Rows from expert 10 of block 3, named by matrix and row number. Rows with one number belong to one neuron. Each number is 200 + 40 x the weight over the matrix's rms, rounded and kept within 0 to 999. All counts start at 0.
# up: expert up (model.blocks.3.mlp.up, 16x96x192), inputs 78-116
# down: expert down (model.blocks.3.mlp.down, 16x192x96, transposed), outputs 78-116
up.17,197,194,195,195,203,197,212,201,199,201,208,199,187,197,199,186,202,197,202,202,196,192,204,192,198,191,203,203,192,185,196,200,193,204,192,198,193,206,202
down.17,197,201,184,206,198,191,193,189,209,218,188,212,196,201,200,199,216,185,204,206,200,199,191,217,208,195,183,213,212,208,188,189,203,208,193,199,202,211,197
up.18,188,205,174,199,182,188,209,198,179,202,198,207,180,178,166,198,168,162,225,188,196,216,177,188,160,206,208,215,159,197,201,235,214,178,216,213,219,163,176
down.18,186,179,207,202,180,198,171,211,206,221,217,193,220,176,199,189,212,199,179,190,208,201,207,201,217,191,198,200,212,219,190,179,217,235,196,214,217,233,202
up.19,146,236,182,175,149,220,286,239,151,230,233,137,148,253,181,256,193,186,167,219,206,241,212,217,278,142,248,307,91,292,205,243,180,228,184,148,255,214,226
down.19,216,173,194,308,267,156,194,193,218,284,134,254,187,282,125,235,193,192,177,217,202,202,143,248,241,123,176,180,302,164,173,172,221,227,95,160,208,214,213
up.20,217,152,222,224,257,238,155,197,191,196,232,164,210,189,182,176,181,222,237,192,146,188,255,184,203,208,221,251,169,177,126,176,164,228,275,166,104,124,254
down.20,203,206,196,145,236,236,139,165,224,248,77,202,191,189,217,206,242,310,179,189,216,193,147,223,199,139,212,111,201,186,157,213,206,195,171,248,196,255,164
up.21,220,247,134,208,252,176,165,228,193,140,142,177,195,212,263,231,146,211,147,240,288,145,205,223,230,228,160,145,227,242,196,281,172,132,217,209,168,174,259
down.21,161,231,142,242,140,192,181,206,271,247,137,199,228,227,184,229,187,114,195,211,177,209,240,149,164,216,183,194,164,184,231,206,218,210,142,183,215,153,167
up.22,234,129,262,234,68,330,196,220,238,168,154,165,250,138,149,220,174,268,167,234,140,155,165,174,187,248,182,142,224,183,217,248,201,262,301,181,117,216,149
down.22,172,193,110,136,170,160,171,206,225,185,255,263,213,208,224,168,221,171,162,203,230,148,162,194,252,118,195,240,226,261,239,193,130,237,202,233,190,202,169
up.23,255,79,224,170,285,144,208,260,205,197,201,234,202,188,255,198,253,128,279,194,257,187,198,265,204,171,187,251,160,210,208,245,248,178,184,246,163,169,239
down.23,180,193,199,209,158,184,178,265,164,105,237,117,182,161,253,235,193,267,143,231,179,249,254,178,237,255,164,251,158,212,207,166,116,268,240,185,209,215,166
up.24,254,212,249,178,209,207,142,211,157,206,257,164,153,256,219,292,183,197,244,162,224,226,295,202,161,219,219,184,214,166,203,150,214,259,222,133,211,195,253
down.24,78,163,175,157,174,154,188,269,156,167,256,208,210,267,181,165,250,195,174,152,130,136,142,129,188,156,188,234,202,185,229,236,195,255,178,227,164,105,211
up.25,182,210,213,185,195,199,180,200,208,178,175,181,204,170,215,163,178,202,218,204,186,198,184,180,201,207,172,202,202,200,178,217,175,216,181,223,155,197,195
down.25,196,206,208,204,194,195,197,197,222,191,197,190,182,222,221,238,211,176,211,186,185,194,214,225,191,165,243,185,197,208,191,177,186,197,218,210,188,199,213
up.26,188,146,157,169,223,328,244,234,254,239,247,244,246,238,210,273,263,134,199,207,168,122,120,235,178,222,212,338,180,152,316,155,212,226,190,172,186,268,226
down.26,141,195,166,157,142,125,176,130,173,205,157,219,266,104,212,132,189,227,153,244,217,235,229,202,216,175,172,167,150,252,110,244,222,227,213,249,190,180,213
up.27,199,183,211,200,215,172,128,168,267,208,51,190,261,184,208,234,199,157,193,157,160,184,150,214,226,139,218,223,187,180,174,190,191,224,180,131,242,143,260
down.27,196,249,231,207,210,260,300,201,221,166,266,134,173,192,220,206,183,212,252,236,221,203,208,147,184,259,194,204,239,160,217,216,159,179,139,239,152,230,192
up.28,201,191,198,208,210,221,202,212,224,191,188,209,212,199,183,191,200,186,208,216,196,190,193,210,205,203,193,212,188,223,192,193,224,207,218,199,179,194,220
down.28,201,197,187,219,183,194,180,175,193,226,217,216,190,202,184,174,210,212,209,216,210,219,191,218,208,184,197,201,212,205,205,206,198,203,192,211,198,212,176
up.29,165,188,163,163,256,46,200,130,174,299,174,207,174,221,204,186,236,133,214,207,148,153,224,209,143,140,225,252,195,193,222,159,269,249,206,181,87,215,203
down.29,245,221,196,194,164,241,209,218,215,237,209,188,247,184,233,226,148,269,278,232,230,222,158,237,278,233,214,100,206,183,144,190,140,193,160,186,270,206,216
up.30,184,144,305,24,233,150,84,201,260,205,176,252,226,248,208,183,240,150,187,302,189,246,291,149,201,179,208,245,241,133,224,238,243,195,249,323,231,245,245
down.30,231,223,123,238,91,191,257,235,187,198,313,127,207,245,224,201,226,202,165,158,223,147,89,271,212,183,255,137,165,280,185,171,139,221,172,152,209,168,143
up.31,211,207,187,203,186,198,197,202,200,194,191,189,199,196,197,205,192,201,202,214,193,207,196,190,199,200,208,211,199,202,202,200,196,195,193,213,202,198,195
down.31,208,196,180,215,184,197,191,181,213,236,192,199,205,213,192,198,209,188,204,205,197,196,198,213,208,187,175,226,222,207,198,181,198,212,191,194,204,209,194
up.32,220,103,249,82,190,185,118,184,209,289,192,233,236,123,185,152,236,179,134,121,257,243,124,239,114,309,221,219,197,190,310,202,213,206,258,235,131,219,203
down.32,171,223,206,269,239,212,250,187,243,99,222,277,160,197,256,100,216,235,168,223,122,160,272,100,264,117,130,224,220,280,199,208,134,186,279,201,241,250,209
up.33,264,193,244,207,188,153,244,219,240,149,163,174,193,246,191,235,267,237,211,224,177,170,166,196,187,212,210,210,194,214,184,169,216,238,194,168,171,165,189
down.33,155,184,156,156,238,246,237,186,139,299,234,257,233,216,216,114,69,220,221,197,205,215,240,270,183,222,236,198,173,226,146,211,225,136,185,159,218,256,254
up.34,227,169,148,185,148,217,93,177,176,261,245,87,216,180,271,166,222,300,161,178,253,175,184,234,261,171,201,151,196,99,91,140,281,241,250,222,153,229,148
down.34,220,273,238,152,221,244,249,162,248,141,88,290,219,238,167,196,197,213,222,218,186,242,172,187,233,132,162,207,226,267,275,254,268,100,195,175,197,204,248