config.toml
model = "image classifier"
dataset = "retinal OCT scans (Kermany 2017)"
image_size = 48
crop_scale_min = 1
horizontal_flip = true
hidden_act = "star_relu"
num_experts = 16
expert_mlp_ratio = 0.5
shared_expert = false
residual_init = "zero_last"
momentum = 0.9
adamw_lr_other_params = 0.00085
max_steps = 13100
Rows from block 3 of a small image classifier, named by matrix and row number. Rows with one number within an expert belong to one neuron, the router's apart. Each number is 128 + 32 x the weight over its row's rms, rounded and kept within 0 to 255. All counts start at 0. Numbers have three digits each.
After each expert's rows are labels from the 100 images, of 14848, where the router gives the expert most weight on average: "strongest on" is what is common among them. Only what is clearly more common there than usual is listed. The data: retinal OCT scans (Kermany 2017).
# router: router (model.blocks.3.mlp.router.weight, 16x192, trained with AdamW), inputs 117-155
# up: expert up (model.blocks.3.mlp.up, 16x96x192), inputs 117-155
# down: expert down (model.blocks.3.mlp.down, 16x192x96, transposed), outputs 117-155

# expert 2
router.2:134149100090149167095115201127154126137171174123174165182102104148114067107156107168118157175110116113124092137113099
up.0:120111117147143088122148165083129113126125116123117137101117080123061172153079127139155138169115052100171200107107144
down.0:121127131153100112138174107158100176160109172118106157133104150099134133162106119166107068113155124125134123111190150
up.1:099166128135137081145098144115113128123178130148175084091085037105073127101142121136117093209140118104100104116107115
down.1:119126089051091197133075125147136090108179132099105130099143176123164168126186172095188143104106138144149174154110094
up.2:123096092094137171092095096127122117145098096156090167101117108145114099108149206116171125096159048125159101145107161
down.2:165117171155143146140209145116130153163088156108122135116177108134163150194090137125065094095102180104116170103148135
up.3:131157121090169129160111115150085139160101180100114159119212143189101167109165141142100151090108171143102116170116155
down.3:133074101127138086093142179111150094147149130176102112107028143111130076121100140125154106158123122109172117095180131
up.4:130113077123177191087100132124122119147123132149125173121114130127041111082130150179138154074113141152091134190074117
down.4:133120118136089079136118094100116162146140141155086058129081150146187179199119133090126112151154161149169161071165107
up.5:127113128167186118207096141155139102093159081104137145084158115164084147100128135158109124113110081136153143120236094
down.5:125129150070080123030154120149153155162178141135188057167120146131173101139160103104129157181120149095108107107038164
up.6:198089124102153103087158103145097089074154128125152122124084148134134142164099124131176141171140120066155182165138180
down.6:099174152130093180156172197133125142107129160144098132136136101123149100096182091152088131039080140169127042162140141
up.7:136137096165110149169155082119187188117154160067137148114099103143095152165139102165090091161147110196164048156152078
down.7:105176116163124094148118143147115065087158092176133133179161087086150115083174141113139184101097068118119127114158138
strongest on: finding: diabetic macular edema

# expert 7
router.7:140125141160146203138134113088103167198145124135122107131122138095084147102158147144153125122085047108119135163112139
up.0:199060107159155149164173171116079113167129135140110116157122116097170132186087180105186095160158099130111111137124107
down.0:063182141105078149072138098129181151066097104113081140142093132157110081132133111125130197112133145100123156116135155
up.1:188106158160135144088107101197111104167172125140157105107114124125092127124168120166065139146153089145142136117107111
down.1:093170178107105171152121182155164156092110132129125160118134118134144123154151143105129168132126153095122090106157106
up.2:129103090123055124114084079144093173181140135115083133129082111114138155131148111105109109151186127128125181076113142
down.2:065133188123174112155181123104140130118141141217131104066143153075116097161086086118130073162069121145069100139116138
up.3:125113134161157109088087120128110090114192104137119129105140132129149128095120107187149158119102131130125124121113127
down.3:098196096201096185165147105145144087086100111148120144122130098116112126113150167048154130171151096108128127098099126
up.4:159124134124117143086106190051145169196143104151124142159175130171122121058173114142131148100141158134107186061175147
down.4:084124139148152133156148080158149126114098102123138155073074108134118157137099198111133093161095094088133082182114088
up.5:149117114134132150160084162145153163125136070126150161131134126128132090154144131116109090125159130104134131108153155
down.5:164078124132095132104192149104103091134122171115076138120076079115132110099139106128113143105123119168133147124156115
up.6:152131162109109172073144128085132135176090140166140203100104124137120154135197150158103130134102075165083178126163130
down.6:139160133112131113173117177110149133109142097168069096119071156114117060091121151103159121138151154122119086174140104
up.7:178099068131106150160158126111158155149120151134097161123097067127136148124087128097116072155115121109144149133110157
down.7:100182158140123076093145134132129107082104125130152119102127137170110105141086098208099141094166131102179131099150122
strongest on: finding: diabetic macular edema

# expert 15
router.15:120097097123193109104088144081143148132154082176078080097119149104128155097153104171182178120101167187148104170144180
up.1:155180124132169110141125132114104112159115107126134093113132162126107146118098173082086147174180097084148151159077155
down.1:093160097105150168122114141129064123121083121116048138151119168255116127112109081127101154073094166153096145151138127
up.2:140141101126099110124160118101115118098130101107138091148141133206081077117113102134137098068152150088151124085115089
down.2:147186104078125172046120186158114143150087152111140101146058122202174138077128146135026177118156083128070107141127154
up.3:148123164140148120151156157085133109145159190108175181144166073085119107106136134093163132114139120066095144137134118
down.3:164146110073111131054125162173067183106090101166099107170068166219131142111129090153112163124134127196108185135131169
up.4:184133131113114101110159124137135109089147120149172163200113157129120116117164135160098155080141152084112140078122096
down.4:176107130076118110078094157120057173135084122165102099171075125201106118099150055163104178137150111198140175104110145
up.6:064140191070116144132154115148115138099128163128144158127137099117168101175146122079152113121153174071124133156095046
down.6:165156113081108149081101164171075171096079140148109088168071159202122135086127094164102163106153085215117146143143127
up.7:158134120140166137108148135160120106165141153112126161097090144147069131089126121213140119122117074104153083109081139
down.7:109117158132145111115122195158160127148098128099102121143140148095143106198126117090120151153155109152146139159120128
up.8:100112171167111083137158124146091151102134165054180149131171133107110133153137198094124075137159102097115147111123104
down.8:147140108086095166071114163156057170119094119170110056154066167200125124103142088155121175123161104186105136137100152
up.9:103143168062042104140208191138121108190129126168185148096150092119125178092146140131098117192075108163150163152183133
down.9:188116137029103154071137134137068179129096088141110082218083152178128164132153095153122177112153130142176183125137152
strongest on: finding: choroidal neovascularization

# expert 8
router.8:119108141142147178143112109170140111180113105143105175141151150079082153102112100127116106121153158105102113161129198
up.0:122196095088201147116145150135165156162151122084153109117040174100185141134145118114118127157162138139172189206148138
down.0:119163119178060080141206101159139141125147187138100154103155136123105162121139182128140072125119163140157128134106087
up.1:124158191121111149131149135117104145131173145086125087113121146134213123126135160130159138148160114105102126144146114
down.1:167094122131151125156148122124158156189084073123163169122219141101097151080129086118144141091118115133084145137108137
up.3:122135116148111183098147190166110088124090114200089111139095175174145125135179159134184142161110075109090130084099185
down.3:171120127080126134188149180136071148212141111104087142079094162105110148175143111116143168082129176061153132153101102
up.4:112161086098139090114080102134119139135157168101129173146115086187090141153157175101132138177163160122177118143120123
down.4:109090130163117163135096163108090118105133140155165124069079127133104111086104129125141125131088053091101081142071073
up.5:172139141111094110158061153096137142140116100140140147073164104098125147101146121151162142134103115115075080142122124
down.5:110105148137162157098171090183154147102086101126140088186114132169129133124073163101124146103118122165178177149159118
up.6:136103158121139135110113154163100178105157114090099145186126154139168125122097138093098119128156125138049077184127137
down.6:142139133158067142108135161132088113194123145139141118095096149078083177108128080118142154142126092084157088160137090
up.7:100146106128100076088143110132165116108168129160135142158194129204114128096077119169090159064154126140152148147160149
down.7:169142105163104139142158147092094189153119143073159113146095125109127127157133126118097103206118118124151113163157128
up.8:221136106146178116019162126101083138172132152145182144141121100149073151156165129113193099134145104156151189097103173
down.8:115116118156161150149056074151139123098113102143088130074088063094131136113168152133115146080148156104116063126093097
strongest on: finding: diabetic macular edema

# expert 6
router.6:111110127125076136142196146179082120100138122084165070174086118118140143162129140190157135166099135154092117136103089
up.0:126109125108078065124075134102094119095173173090121060147168137190106154064173125128152164118144112158160113165147146
down.0:103146130139154150142155106162134128146085116132157187061046100058158125182084184110099073160133117135134095161090097
up.1:109118135139154152124102130084166105114173160131146134123112135136115154091087071133081118150102144091121148157140128
down.1:142129137146093092117133136110077110137093123108151154126108103135157159142106129134131143050108137106123153107097145
up.2:123172143108124112139111079088149121157123149103133079095104111156051159196081125136150133148105136084137093163105082
down.2:095112078124174134146098138157135122129113089144109124134124084127133129097091146135185116099127192129073169129099170
up.3:161132105169088127165166194062152140114156131141122198090117058118131165172121124105116105134086155154155110073113121
down.3:080165117089138124091091087189132089102161151131135091154147179131130066082151099172118146141138107129146108173145123
up.4:168093152126144186131133139128201098170111144147141092123123134149117135066137156173061111126155146129124105139103114
down.4:106188123108108134124094187125129117069096090089124067142155152135084106137153115122149165055114158073125121135143172
up.5:153194124143159120074051128095133099207164107137112148188144151111184079137151068188154147156132077129138102113143160
down.5:144152106123033148137155085165128091128155152099136090134079122131129167158143131087149175113146141143120171156154085
up.6:096108093083155116060148140070159135133118150155104076144184107116145098124101103141106159114132189146098159093063157
down.6:148152071193105143125095099172097086095168172137161061177097135125122134161115121093123096137119117115100130126168089
up.7:152141142076152076121112096101116156098087166098116145156168130110142139171094111108170126150086118113122167209108094
down.7:112121093142079105137126148147155090144140120167138155096087142140125118118137152109086088104140162131169092061156150
strongest on: finding: choroidal neovascularization

# expert 14
router.14:095167146062083116136129172092067134146137100154140155125109110137083157097121086183124114097150107122124178131098137
up.0:182094156131082165141171168176131136166136137110090130077142121160113127166125138130130113101160160099112191135090133
down.0:101116158139132163140125147123109098140172127144117185109118100128120151131181152072122210129117112106095148095140025
up.1:124095107199163111125142059112099129124146116081147130166185102163173103103173131177152156199157176142128107115118121
down.1:101093167111120136154133138107162079135142117191150125181126117104108139121112114075171165153114107103121109181029084
up.2:114144173180129123136141125069141114141136035139112148111082138135101056122066093118161109115120120180120148207158111
down.2:111164132131124098131119135083117093093103162143126119086091120085113159106181195164118162133115121114127179126080105
up.3:118123088135142165107126125171063117186136146145095114130118158078140142143083121139092131108158161224135151192095187
down.3:094123090149188125171092155193146079131191141125115142091191155135087095151153107120105127113106116153135179156166118
up.4:135141102119070124072144155144154107164115208144158103102063085140145150144109149130115153141157146137138112101087158
down.4:177139160107143122113127127103145190107104117135115135143157142124093114122087121144146128166133104130130159128174165
up.5:184138115073136075130139127163089112039135184137163138065166149101152168153135097129122118135150091095100145104105161
down.5:133073094166172152126165077204154122120132133028171114065155095108125108133096126111118097113115074115131154106087082
up.6:137102127183141131168080119062137135121128102143077140050167166078114083166100066106154115121122173089120104140145139
down.6:097146094101139100104168125147131172097114096130177160107107103133126237048156170139135151086110138147150136130110090
up.7:150130091082099173131175125147159085149124134058142122135138120126104153121133098118104143139142085160091140142153087
down.7:125103113099142116111105148072103152098149132141079080094153161188120073110067137111148150096129154121128161131101095
strongest on: finding: diabetic macular edema

# expert 0
router.0:172110142177122135176182105125156146101154146160166128192151115109136133088073152070153117094165132081142147129185098
up.0:116104128135168121086208069148087137168083101146182134128078133126142114089172164181125133180105123172067112108127132
down.0:164135088154105128138134125168143114112156121100162160127180062179099084146134119032175110066062138108110192135087113
up.1:136117159107138197093190061104097127136166128165197126155118103096090074155124110122178112127124095129091088127125092
down.1:167104100145101143115106110122107108147105110132087107075164119117188150118123108066151106073131124144114193092135150
up.2:187095186150133101165143173123188132104096084126110146148120112153138090117143101179177118137121082120110110118171152
down.2:115155081124087121119121130079080130129078132177166134128106118152157192164127137132168133099155222136117149128041098
up.3:133147119157131171150165140159092184117099125144163162114171070098094117114112093130128117203169127168148170079123140
down.3:051109112098100058107160096105163105125148136105084091182106146144128115160145118157099141035095135113086124170136122
up.4:101148137134142183172111136084126178118154108159109147125104095134217101169173072073162120153076119054105193135160145
down.4:075121105113107093089162067194130101116104153186177126159179102159123139152099172169053093106120147183128156107125131
up.5:196144125145083103105133145146110112094098159186107060137163126140142079119047101124106091127145128055086187092101139
down.5:089127123091157147122179088182168153107129133079184181101132146176120146119100142144142124132148063182153138091100126
up.6:095124183116068158128110111091131157068152078160120075121143182073124098107118154080172118181200105158089158164119123
down.6:156139114137145115111132144089095170185143121146151130091117135084106155169168157195142086109107101129118142053126179
up.7:096133178133177138137170095182129150118101135116128114088070133160143123175106097079106119106175085166153184176133133
down.7:144172061142109138151114120114121104159180103128193099110186069132116172147171109078142172114088152061142134107116052
strongest on: finding: drusen

# expert 12
router.12:091146137142117089152121133105108150079188181101198101145171153152091173148102125079172162156160124090125188108160155
up.0:127156101096125113106132152164154172088145105087097110176111136135103124029104108131186143111122149134137128117204097
down.0:148152116175097166135111127097136132162101171150146122116121087131145147205140121150101146112136079087128088096080125
up.1:146104143147114160071113132127070133163081099164184165125130127105119151107196146161125145141159057092122138065130143
down.1:111109098155142154116119150148208151140181103092114088145125119154102163133090164171124140077110174140148118132169075
up.2:074205160090132093184162127087163137113119074105151102123092067111142209070138141122108069134097128142143038140114140
down.2:095097115192081185104137136117161123200131144126115150177173169135142131109155105096142168136189093142117173092150152
up.3:112110146131122115108127164125061130169132152143101068091088178100134165161126098160114111110180132120109117136146166
down.3:129207105119111152132149194134153148105062128146112179133120062127141067094116144099109133148088127165140144103121135
up.4:058152100147107166173118129118105178157155097103159112092141141099111083044141106119174099107160134105098174157138133
down.4:179110142107088085142149111100048084156109174160147155017111119172136141140079124113103185153127112164162133159129128
up.5:153136078097110114113178105108156074106114155132161155129144110080098128119153138096171167146173153125124109096156076
down.5:113177170119109114126104123142106178157147075172067142171159128163107138126121130160063186104090095132127116134137143
up.6:150125141147162156128153118115195113147090096151125160162035172174130164143097088115143177178124147104128115138141106
down.6:098131121110121073150094123141083142130120141147058132056148123129159103134194197141095127113146133130142119108104166
up.7:091122084141167092116078049177132094173147126203147141130115108095098141153166109191148103093104084160122138157134125
down.7:133166139129026151139116125110128178109107082087108059102164085134129113109161157037089183183094127112134116091181094
strongest on: finding: drusen

# expert 9
router.9:151174150093105150130135121201205120075175136075137116068110154069123095149101080118152094184098069143185150135075122
up.0:106121101149134122085058099091156155106112157155196093078119100147146121134124114170179167099143091102101120158075152
down.0:107115147089150109164163118135085141129116154078023132167135147115122136134150123121090060181123181157129133110122112
up.1:113123192101204177133110109167151141105114090176149099108108093124091112124159200141186157100077117174146117126095143
down.1:105151078163081120130130108123107139125119154102081123173148164123073156101113075073176106113134196097130163146148073
up.2:177118167091172083099162116099170148134100127130086092125100141110092139169135091145063123089153111121089139146065106
down.2:092156167117084159130103087145182096141149115121164137182186135071132123126125145102127197109094125056133120121145103
up.4:145113121113134135135121110070205148166123118124108184082131103152109134183215131165128098137129135161103182104144120
down.4:124175153150131140107114135184153134090117128132138128043055145100157118112084110115118129152117073129126106132105118
up.6:152125120119123066178158082097158161095169180169118135147125125185105160185129106108114112160168124145136115167117062
down.6:120135178110107156124115103121174090140155095121162112163174145075146104096164161109101193110084137055112105097156145
up.8:145041102075161116052130106150114116131142147098147101169177108072154120160153106127185166157152191142143083151159132
down.8:078195181129093130140078086093148141072129079097169166142124173112077144115135161134154129099077082127156093108093156
up.9:124074141189188099109084133150109118082133129152121059151142114088066178125074179103100135114073135111191134118136170
down.9:095147131126134122138140118129147145166107083105193164123074117123166113134182097170077163128180149144080020134094129
up.10:145100080129155073136112152158116085106121165125103136123089150104126068138076119119137086157133146096131114175040122
down.10:130126224129084187133143098111137116115143088165175105119144124127130175110135163103101215101114112090128112124185122
strongest on: finding: drusen

# expert 1
router.1:148111139162123135130116179107150115145118168130109074143113190168161110075116107139129126075136192108092095140150104
up.0:139109106110134139124161093149147171162173094152131109157173065098115125172143138133108133151088122156149149129097116
down.0:065142137137134071158083151141169112145153149085197154029091116120142172087151128120113123149167084084147120108101140
up.1:181108106121160108146146106159137170168160073132157142079121134093123116204121118089163115173170076119204142151109087
down.1:046115125141119061134076147150151098140126143077159153058085104130137188084128104123119132143155093092137082116079106
up.2:131138108074142142113138134141105133125117128140151204075150069124090148144140128086112096187160101146179150086146160
down.2:046138129148127060164098142127162098130116146109169168024092106113143190078150122118103108143157083084149098101084116
up.3:143123116103134136168141127158111146110097110109130147099113104057119071233208162124117102195137073138162127139141141
down.3:131189109139104082145161060158104095102098146047120165080123114165142165094107084088105153149119106096179131187140151
up.4:170147133108144155146118095196113163117117094108176127113134085074117122147152159116103128163119078108147127117128149
down.4:059134120149126067159090146149152101133148143077174165055087109140145184080128117106104129134165113091156113105072122
up.5:207132137054141158126097111179138134113111102114134152093140072088102091172143139107163163187158088116140165120149151
down.5:070142118122127068139103127139175118130154144082175162031103113113115179091164112115117135142157067091145123086079128
up.6:159125160088133158157158091179132144122110092147149168100106103028082130167176135097155115188138076136189144128064125
down.6:060116125136130107118102161124082151139111106098053141152113129223124146128086129147153117113103141213112097211169095
up.7:076147148074138134125116089136109122074131144159165121105084104031132122196149135125180118208154102156143166099106119
down.7:085127118150114071157106161155168119140153146089197152069120104131143164077135123122102123131152080087147127104089126
strongest on: finding: normal

# expert 11
router.11:154077133090179136124121155074089081082129074152146144085159176162085185114178139137155134105114212122118140078200121
up.0:127155098148073110130094143137177132173124171107105055132080099128139144142071104149090139110087121155169142169073104
down.0:251109178087124145115127144115170143111107105143084117067110130083165091130132118127116107186121102118070180100144121
up.1:108101109168135110120095125117092175158148171145153166189109106129133085099079081169077125123158121134069154150112122
down.1:249115168081121134123126151115170133102099104147080102077111137088164098135147128134132096186119102123072178102139132
up.2:125157140198139126131107133141166123159164142156166096132115184106147097110057136105098129182143080115089135180128095
down.2:246110173082131153112122157109168141108099101153073122084106124083161098130135122141117109186119108120070177089145124
up.3:102128132143148126146127089125168112157166154156155089162122118032145044110099103140099121111091096131098106127104112
down.3:238107175081127137126122161099170138102107107151071106068098136090162099131138121136135116189111102122074180106148126
up.4:065144102124142103133112079160141116173091169097109116140113091171109132137103154155148126140106086134092070144090162
down.4:246113177083128140115127148115174139104099110150073106069109135084161095137139121131119110189116107120070182098147130
up.5:127205128131143122104107178138135163165108178118077074153097127134141063093109064142123119135101106154106072151089117
down.5:255108171083118143106130154111172139098106102154076116082109134090165091133139122140126116184117103126080185099140118
up.6:132162138102154102153097095176195130170125165092146125152170077097144185090128090081127087156123108096121141192074086
down.6:255114176087132139122128155116171132101101094150082105074124142083164095135140118134117127184121099125074185096138131
up.7:098160121168116097133132115142196113159113159129077099098134104144172114186131130148082139141128118095063106173025123
down.7:203104134142158120102136113119113141110087116133129151096170116142113168161105086091108130149140168147151165093160099
strongest on: finding: choroidal neovascularization

# expert 5
router.5:198121165078094172196112126123139168127114130144098200100167166116154124128192129127088137146111131134089127164188113
up.0:084118120132105091123130133085145134120118115170142121141120090170146157118148169127167140123127120087101102128137187
down.0:164163105151128101113133124126134111076101149174119112097162133095132092074138126077119140111116163087133135171110080
up.1:094110079142168084101132113098115132118112145134115146165143163059100162212156117149080123132127132164138135139128166
down.1:095113109151162065114098133163105100093157129125140134156128164114083118099078159085108158076129159173168115176115168
up.2:149124107092084112119150113106137116145090141121143102132143168111111146166105136124153114096130070022104109100128152
down.2:131150122131127131152073141134109159090133100113073152083100128140129123137109129101157114153108165163175167152143109
up.3:081191154194161113114082088144087162114094115143138076173097166110169091163157161106112152152078161095114096083133129
down.3:226121090053105151183171142110135097114106165133084155115125087141112146077116083113158090133118121124115129198083113
up.4:070138109150086124085156127127130127106108071126134183085111114118112128191105149144118104177176159131125130132127154
down.4:110128122051138132155118107089124138146108158162116062128097148115169126103163131129141113092081107141113196165135110
up.5:078156185124105089190103162138161139109147113132124198153068128145126092188142134105092080128093107150134105153102143
down.5:201170132135063135170126089099091109137135159152145120107173115052126131110139113124136172145102154103118108127111120
up.6:130131168112135129094064152142138114085128116142085167152177122129126125087129109135134169126127152119149137138185145
down.6:144132104129120132156175129121120148158104104138102132107086117135116147130139172115112058115087104057125102134105133
up.7:080079118125125151135116093094107105178152169139131125117127098115150112163118134178160093092076076113134109114093193
down.7:161146105069057113122142115087114143092091145111126132131138144120130209083149110113136234154154146093121126163121062
strongest on: finding: choroidal neovascularization

# expert 3
router.3:141129106128116118157115135143125124091178115107139132141191162147129127144177085113116134105185129139110094120102131
up.0:102189127197094118167125100113110129111117141101122138136094161092133169129092104121084121128117107057157113116130102
down.0:164147109127154144093122131121188097126135147116146158124064174161114112099145086168126127131107114150141116146049123
up.1:102079056138113149060165121168163093187165148107129095170162096066169110132130130151154159112163149131132116143106142
down.1:179136145155121080219125132109072187057105123150106138143099158131096193107112113149107106137106113134133110164164123
up.2:119131138134145155094120182129170175108134057141111096142166124125146138180144116125107105219153137144065127124123185
down.2:139107164122096160142193108168085090123128102129150150088116080108099048134134182092165112109112095177127129123140157
up.3:094080086126128074088119059115143120058156120098110115097107108226086140105103147114139162071151106168145154124143087
down.3:143147145182108167170168182116134121188130112110136183154146134059152108135115135119131108156090141077159080134144174
up.4:108068123140096143143154156123185084113127175145082133137149112126140088164137112182194127145083175142099131140142094
down.4:135163162134150133113164136134082187156089154114116128159116093115127130147151125131076128124165078138157138130140166
up.5:137173128137115151154206210108120101133098073118200139119129099140128122117142128154144062148128131131112103057110157
down.5:150179069157062164147104101126171137146165148144115093152158113110077126135138120122096126138108109091161163129120084
up.6:063173140099129169044114154151136193116097135154113119136103142164138194134162127136096117167096074168130168164105155
down.6:168103101144129104176134082119138105170132057116119101171127142115111111115096119094141167059128158168142086105143047
up.7:074162117143161170101113164168116141135122123102151136079096100135182031149048145093117151146130133058080175129148131
down.7:156127148104104137180116102089158141166144094085129151139190118105068159076151109096191122071138091159161102069110155
strongest on: finding: diabetic macular edema; finding: drusen

# expert 10
router.10:142158130084073108174131106113138143134153117135144090184091151055154144176163103155152076086124129120112151095140128
up.0:118140130138119097081087132124182114121113106175121142120043116081125058176159151103118159169147111124138104149117102
down.0:170107164138136155105109107121078159128128153086139121135232182119123175104135122155159125119124126154110165118189190
up.1:149167103053087160105095107097112165136148150116101106097091170043137121156175188103142126170137123112115110127104154
down.1:138074218136155134112146122129113124118105086120123140159170082159109107190096117151160085137132152119098210109177160
up.2:214110092136054110127099153122167125113113099126128142099125111138105062142180135135096122114117073116179158136113093
down.2:071106208139171185117139122123148171160109138114153189159133129139146152178063132115146152138192173135132127115175188
up.3:157137146125149094130149151143184174148076098193094162140134084123099120164112136072136126180159098137086122167087124
down.3:072092142127184119145089099146127131202096169136126159124177152130111091115158127152152134111087161151152104077148145
up.4:171081145114188158137136139118108169138124145123104178093123122144128122116098107094075100152118207186170229176193110
down.4:087166043110192124158163160184109101122145139118107127145107153119101166203157147086037147118163111155146074095114159
up.5:166075150131140143134101108134116143069123127161138087073096090105072138130147121132151082155051137132158156150112147
down.5:107159101172086202179095151143050084202160111111121144158059132172157085106129130060098128171142157120077132098147090
up.6:084135112161151121170096135095091119142087125143111211137180092142140183068119125157142099184078168187106119148108127
down.6:140173089157131137162152091134150079136204159136097156105114111068158147172154123143120108134112161073173128140116034
up.7:106152104105136112172080140152104164079067194111096094103079127129145206160122108172110138162158175155154168097083127
down.7:166123095116110094128144094116148132166138090132158187068085081160132080120191105144075144081134131202135159108176149
strongest on: finding: choroidal neovascularization

# expert 4
router.4:122135130127095114120151131116178133161106130117141140138090088074102134166104158139133164167172088090140127101059115
up.0:126107126122128126067158113143127122126093193093080136121106097165137144179145129153130157123112105118178127088112160
down.0:190085104126186132184167139138125127152095168164096174099149095078164129155109167127100081107107155099148126110160126
up.1:152132156153184075130121168111064125134127161076117116152101104136141145112127111153126143101126080112138082149147111
down.1:089158058077118098124100057167190105118080117122110126129117151098148173118210142121133106186119083169116109158078138
up.2:092167117148125135153137177096165139169125092094090142176088088139094172067169120130098144094113082113133113131114150
down.2:118140112137131120102089071179163142091119078135199119142140175133163172143173123128125141193096081102152126083116132
up.3:178072137115125077156146144098137081152100130126128116140134125144080218166135117217130104122086158100170198188145082
down.3:067152125119090194089107061156177140145145122158127163126108184114159109056102127139144130163142076171118065167086150
up.4:130130101129162039147094133084081102169107138105143149123145110132141107148159160101126127095072137091148141135147137
down.4:073155134081093140134108088148189171151101156110132139140097156118103147116166077153126091200161080177152110139067099
up.5:128133101128108102147120126166131131172106158140121128072097110072114179161102088132061120164126123071076089187184080
down.5:095130137123110166136175143121103132103154101145132109189167109131147084137133141174142119106146070159126181062047156
up.6:109122227169056169132108107107104139216160084191086105076107072118095119172116171110155078093185097151061130073097166
down.6:167068146099114096148068085088164145116114064151093096116154149095176118120143154098163155156116159142091078123118158
up.7:115163142093144101155127156108135136120106097153109182098148116187147135179127118144100073149132105129167123154107116
down.7:113102087157139165054110071147129131139169124127115094155129130092127136134098120126141150123149152086141132060125105
strongest on: finding: normal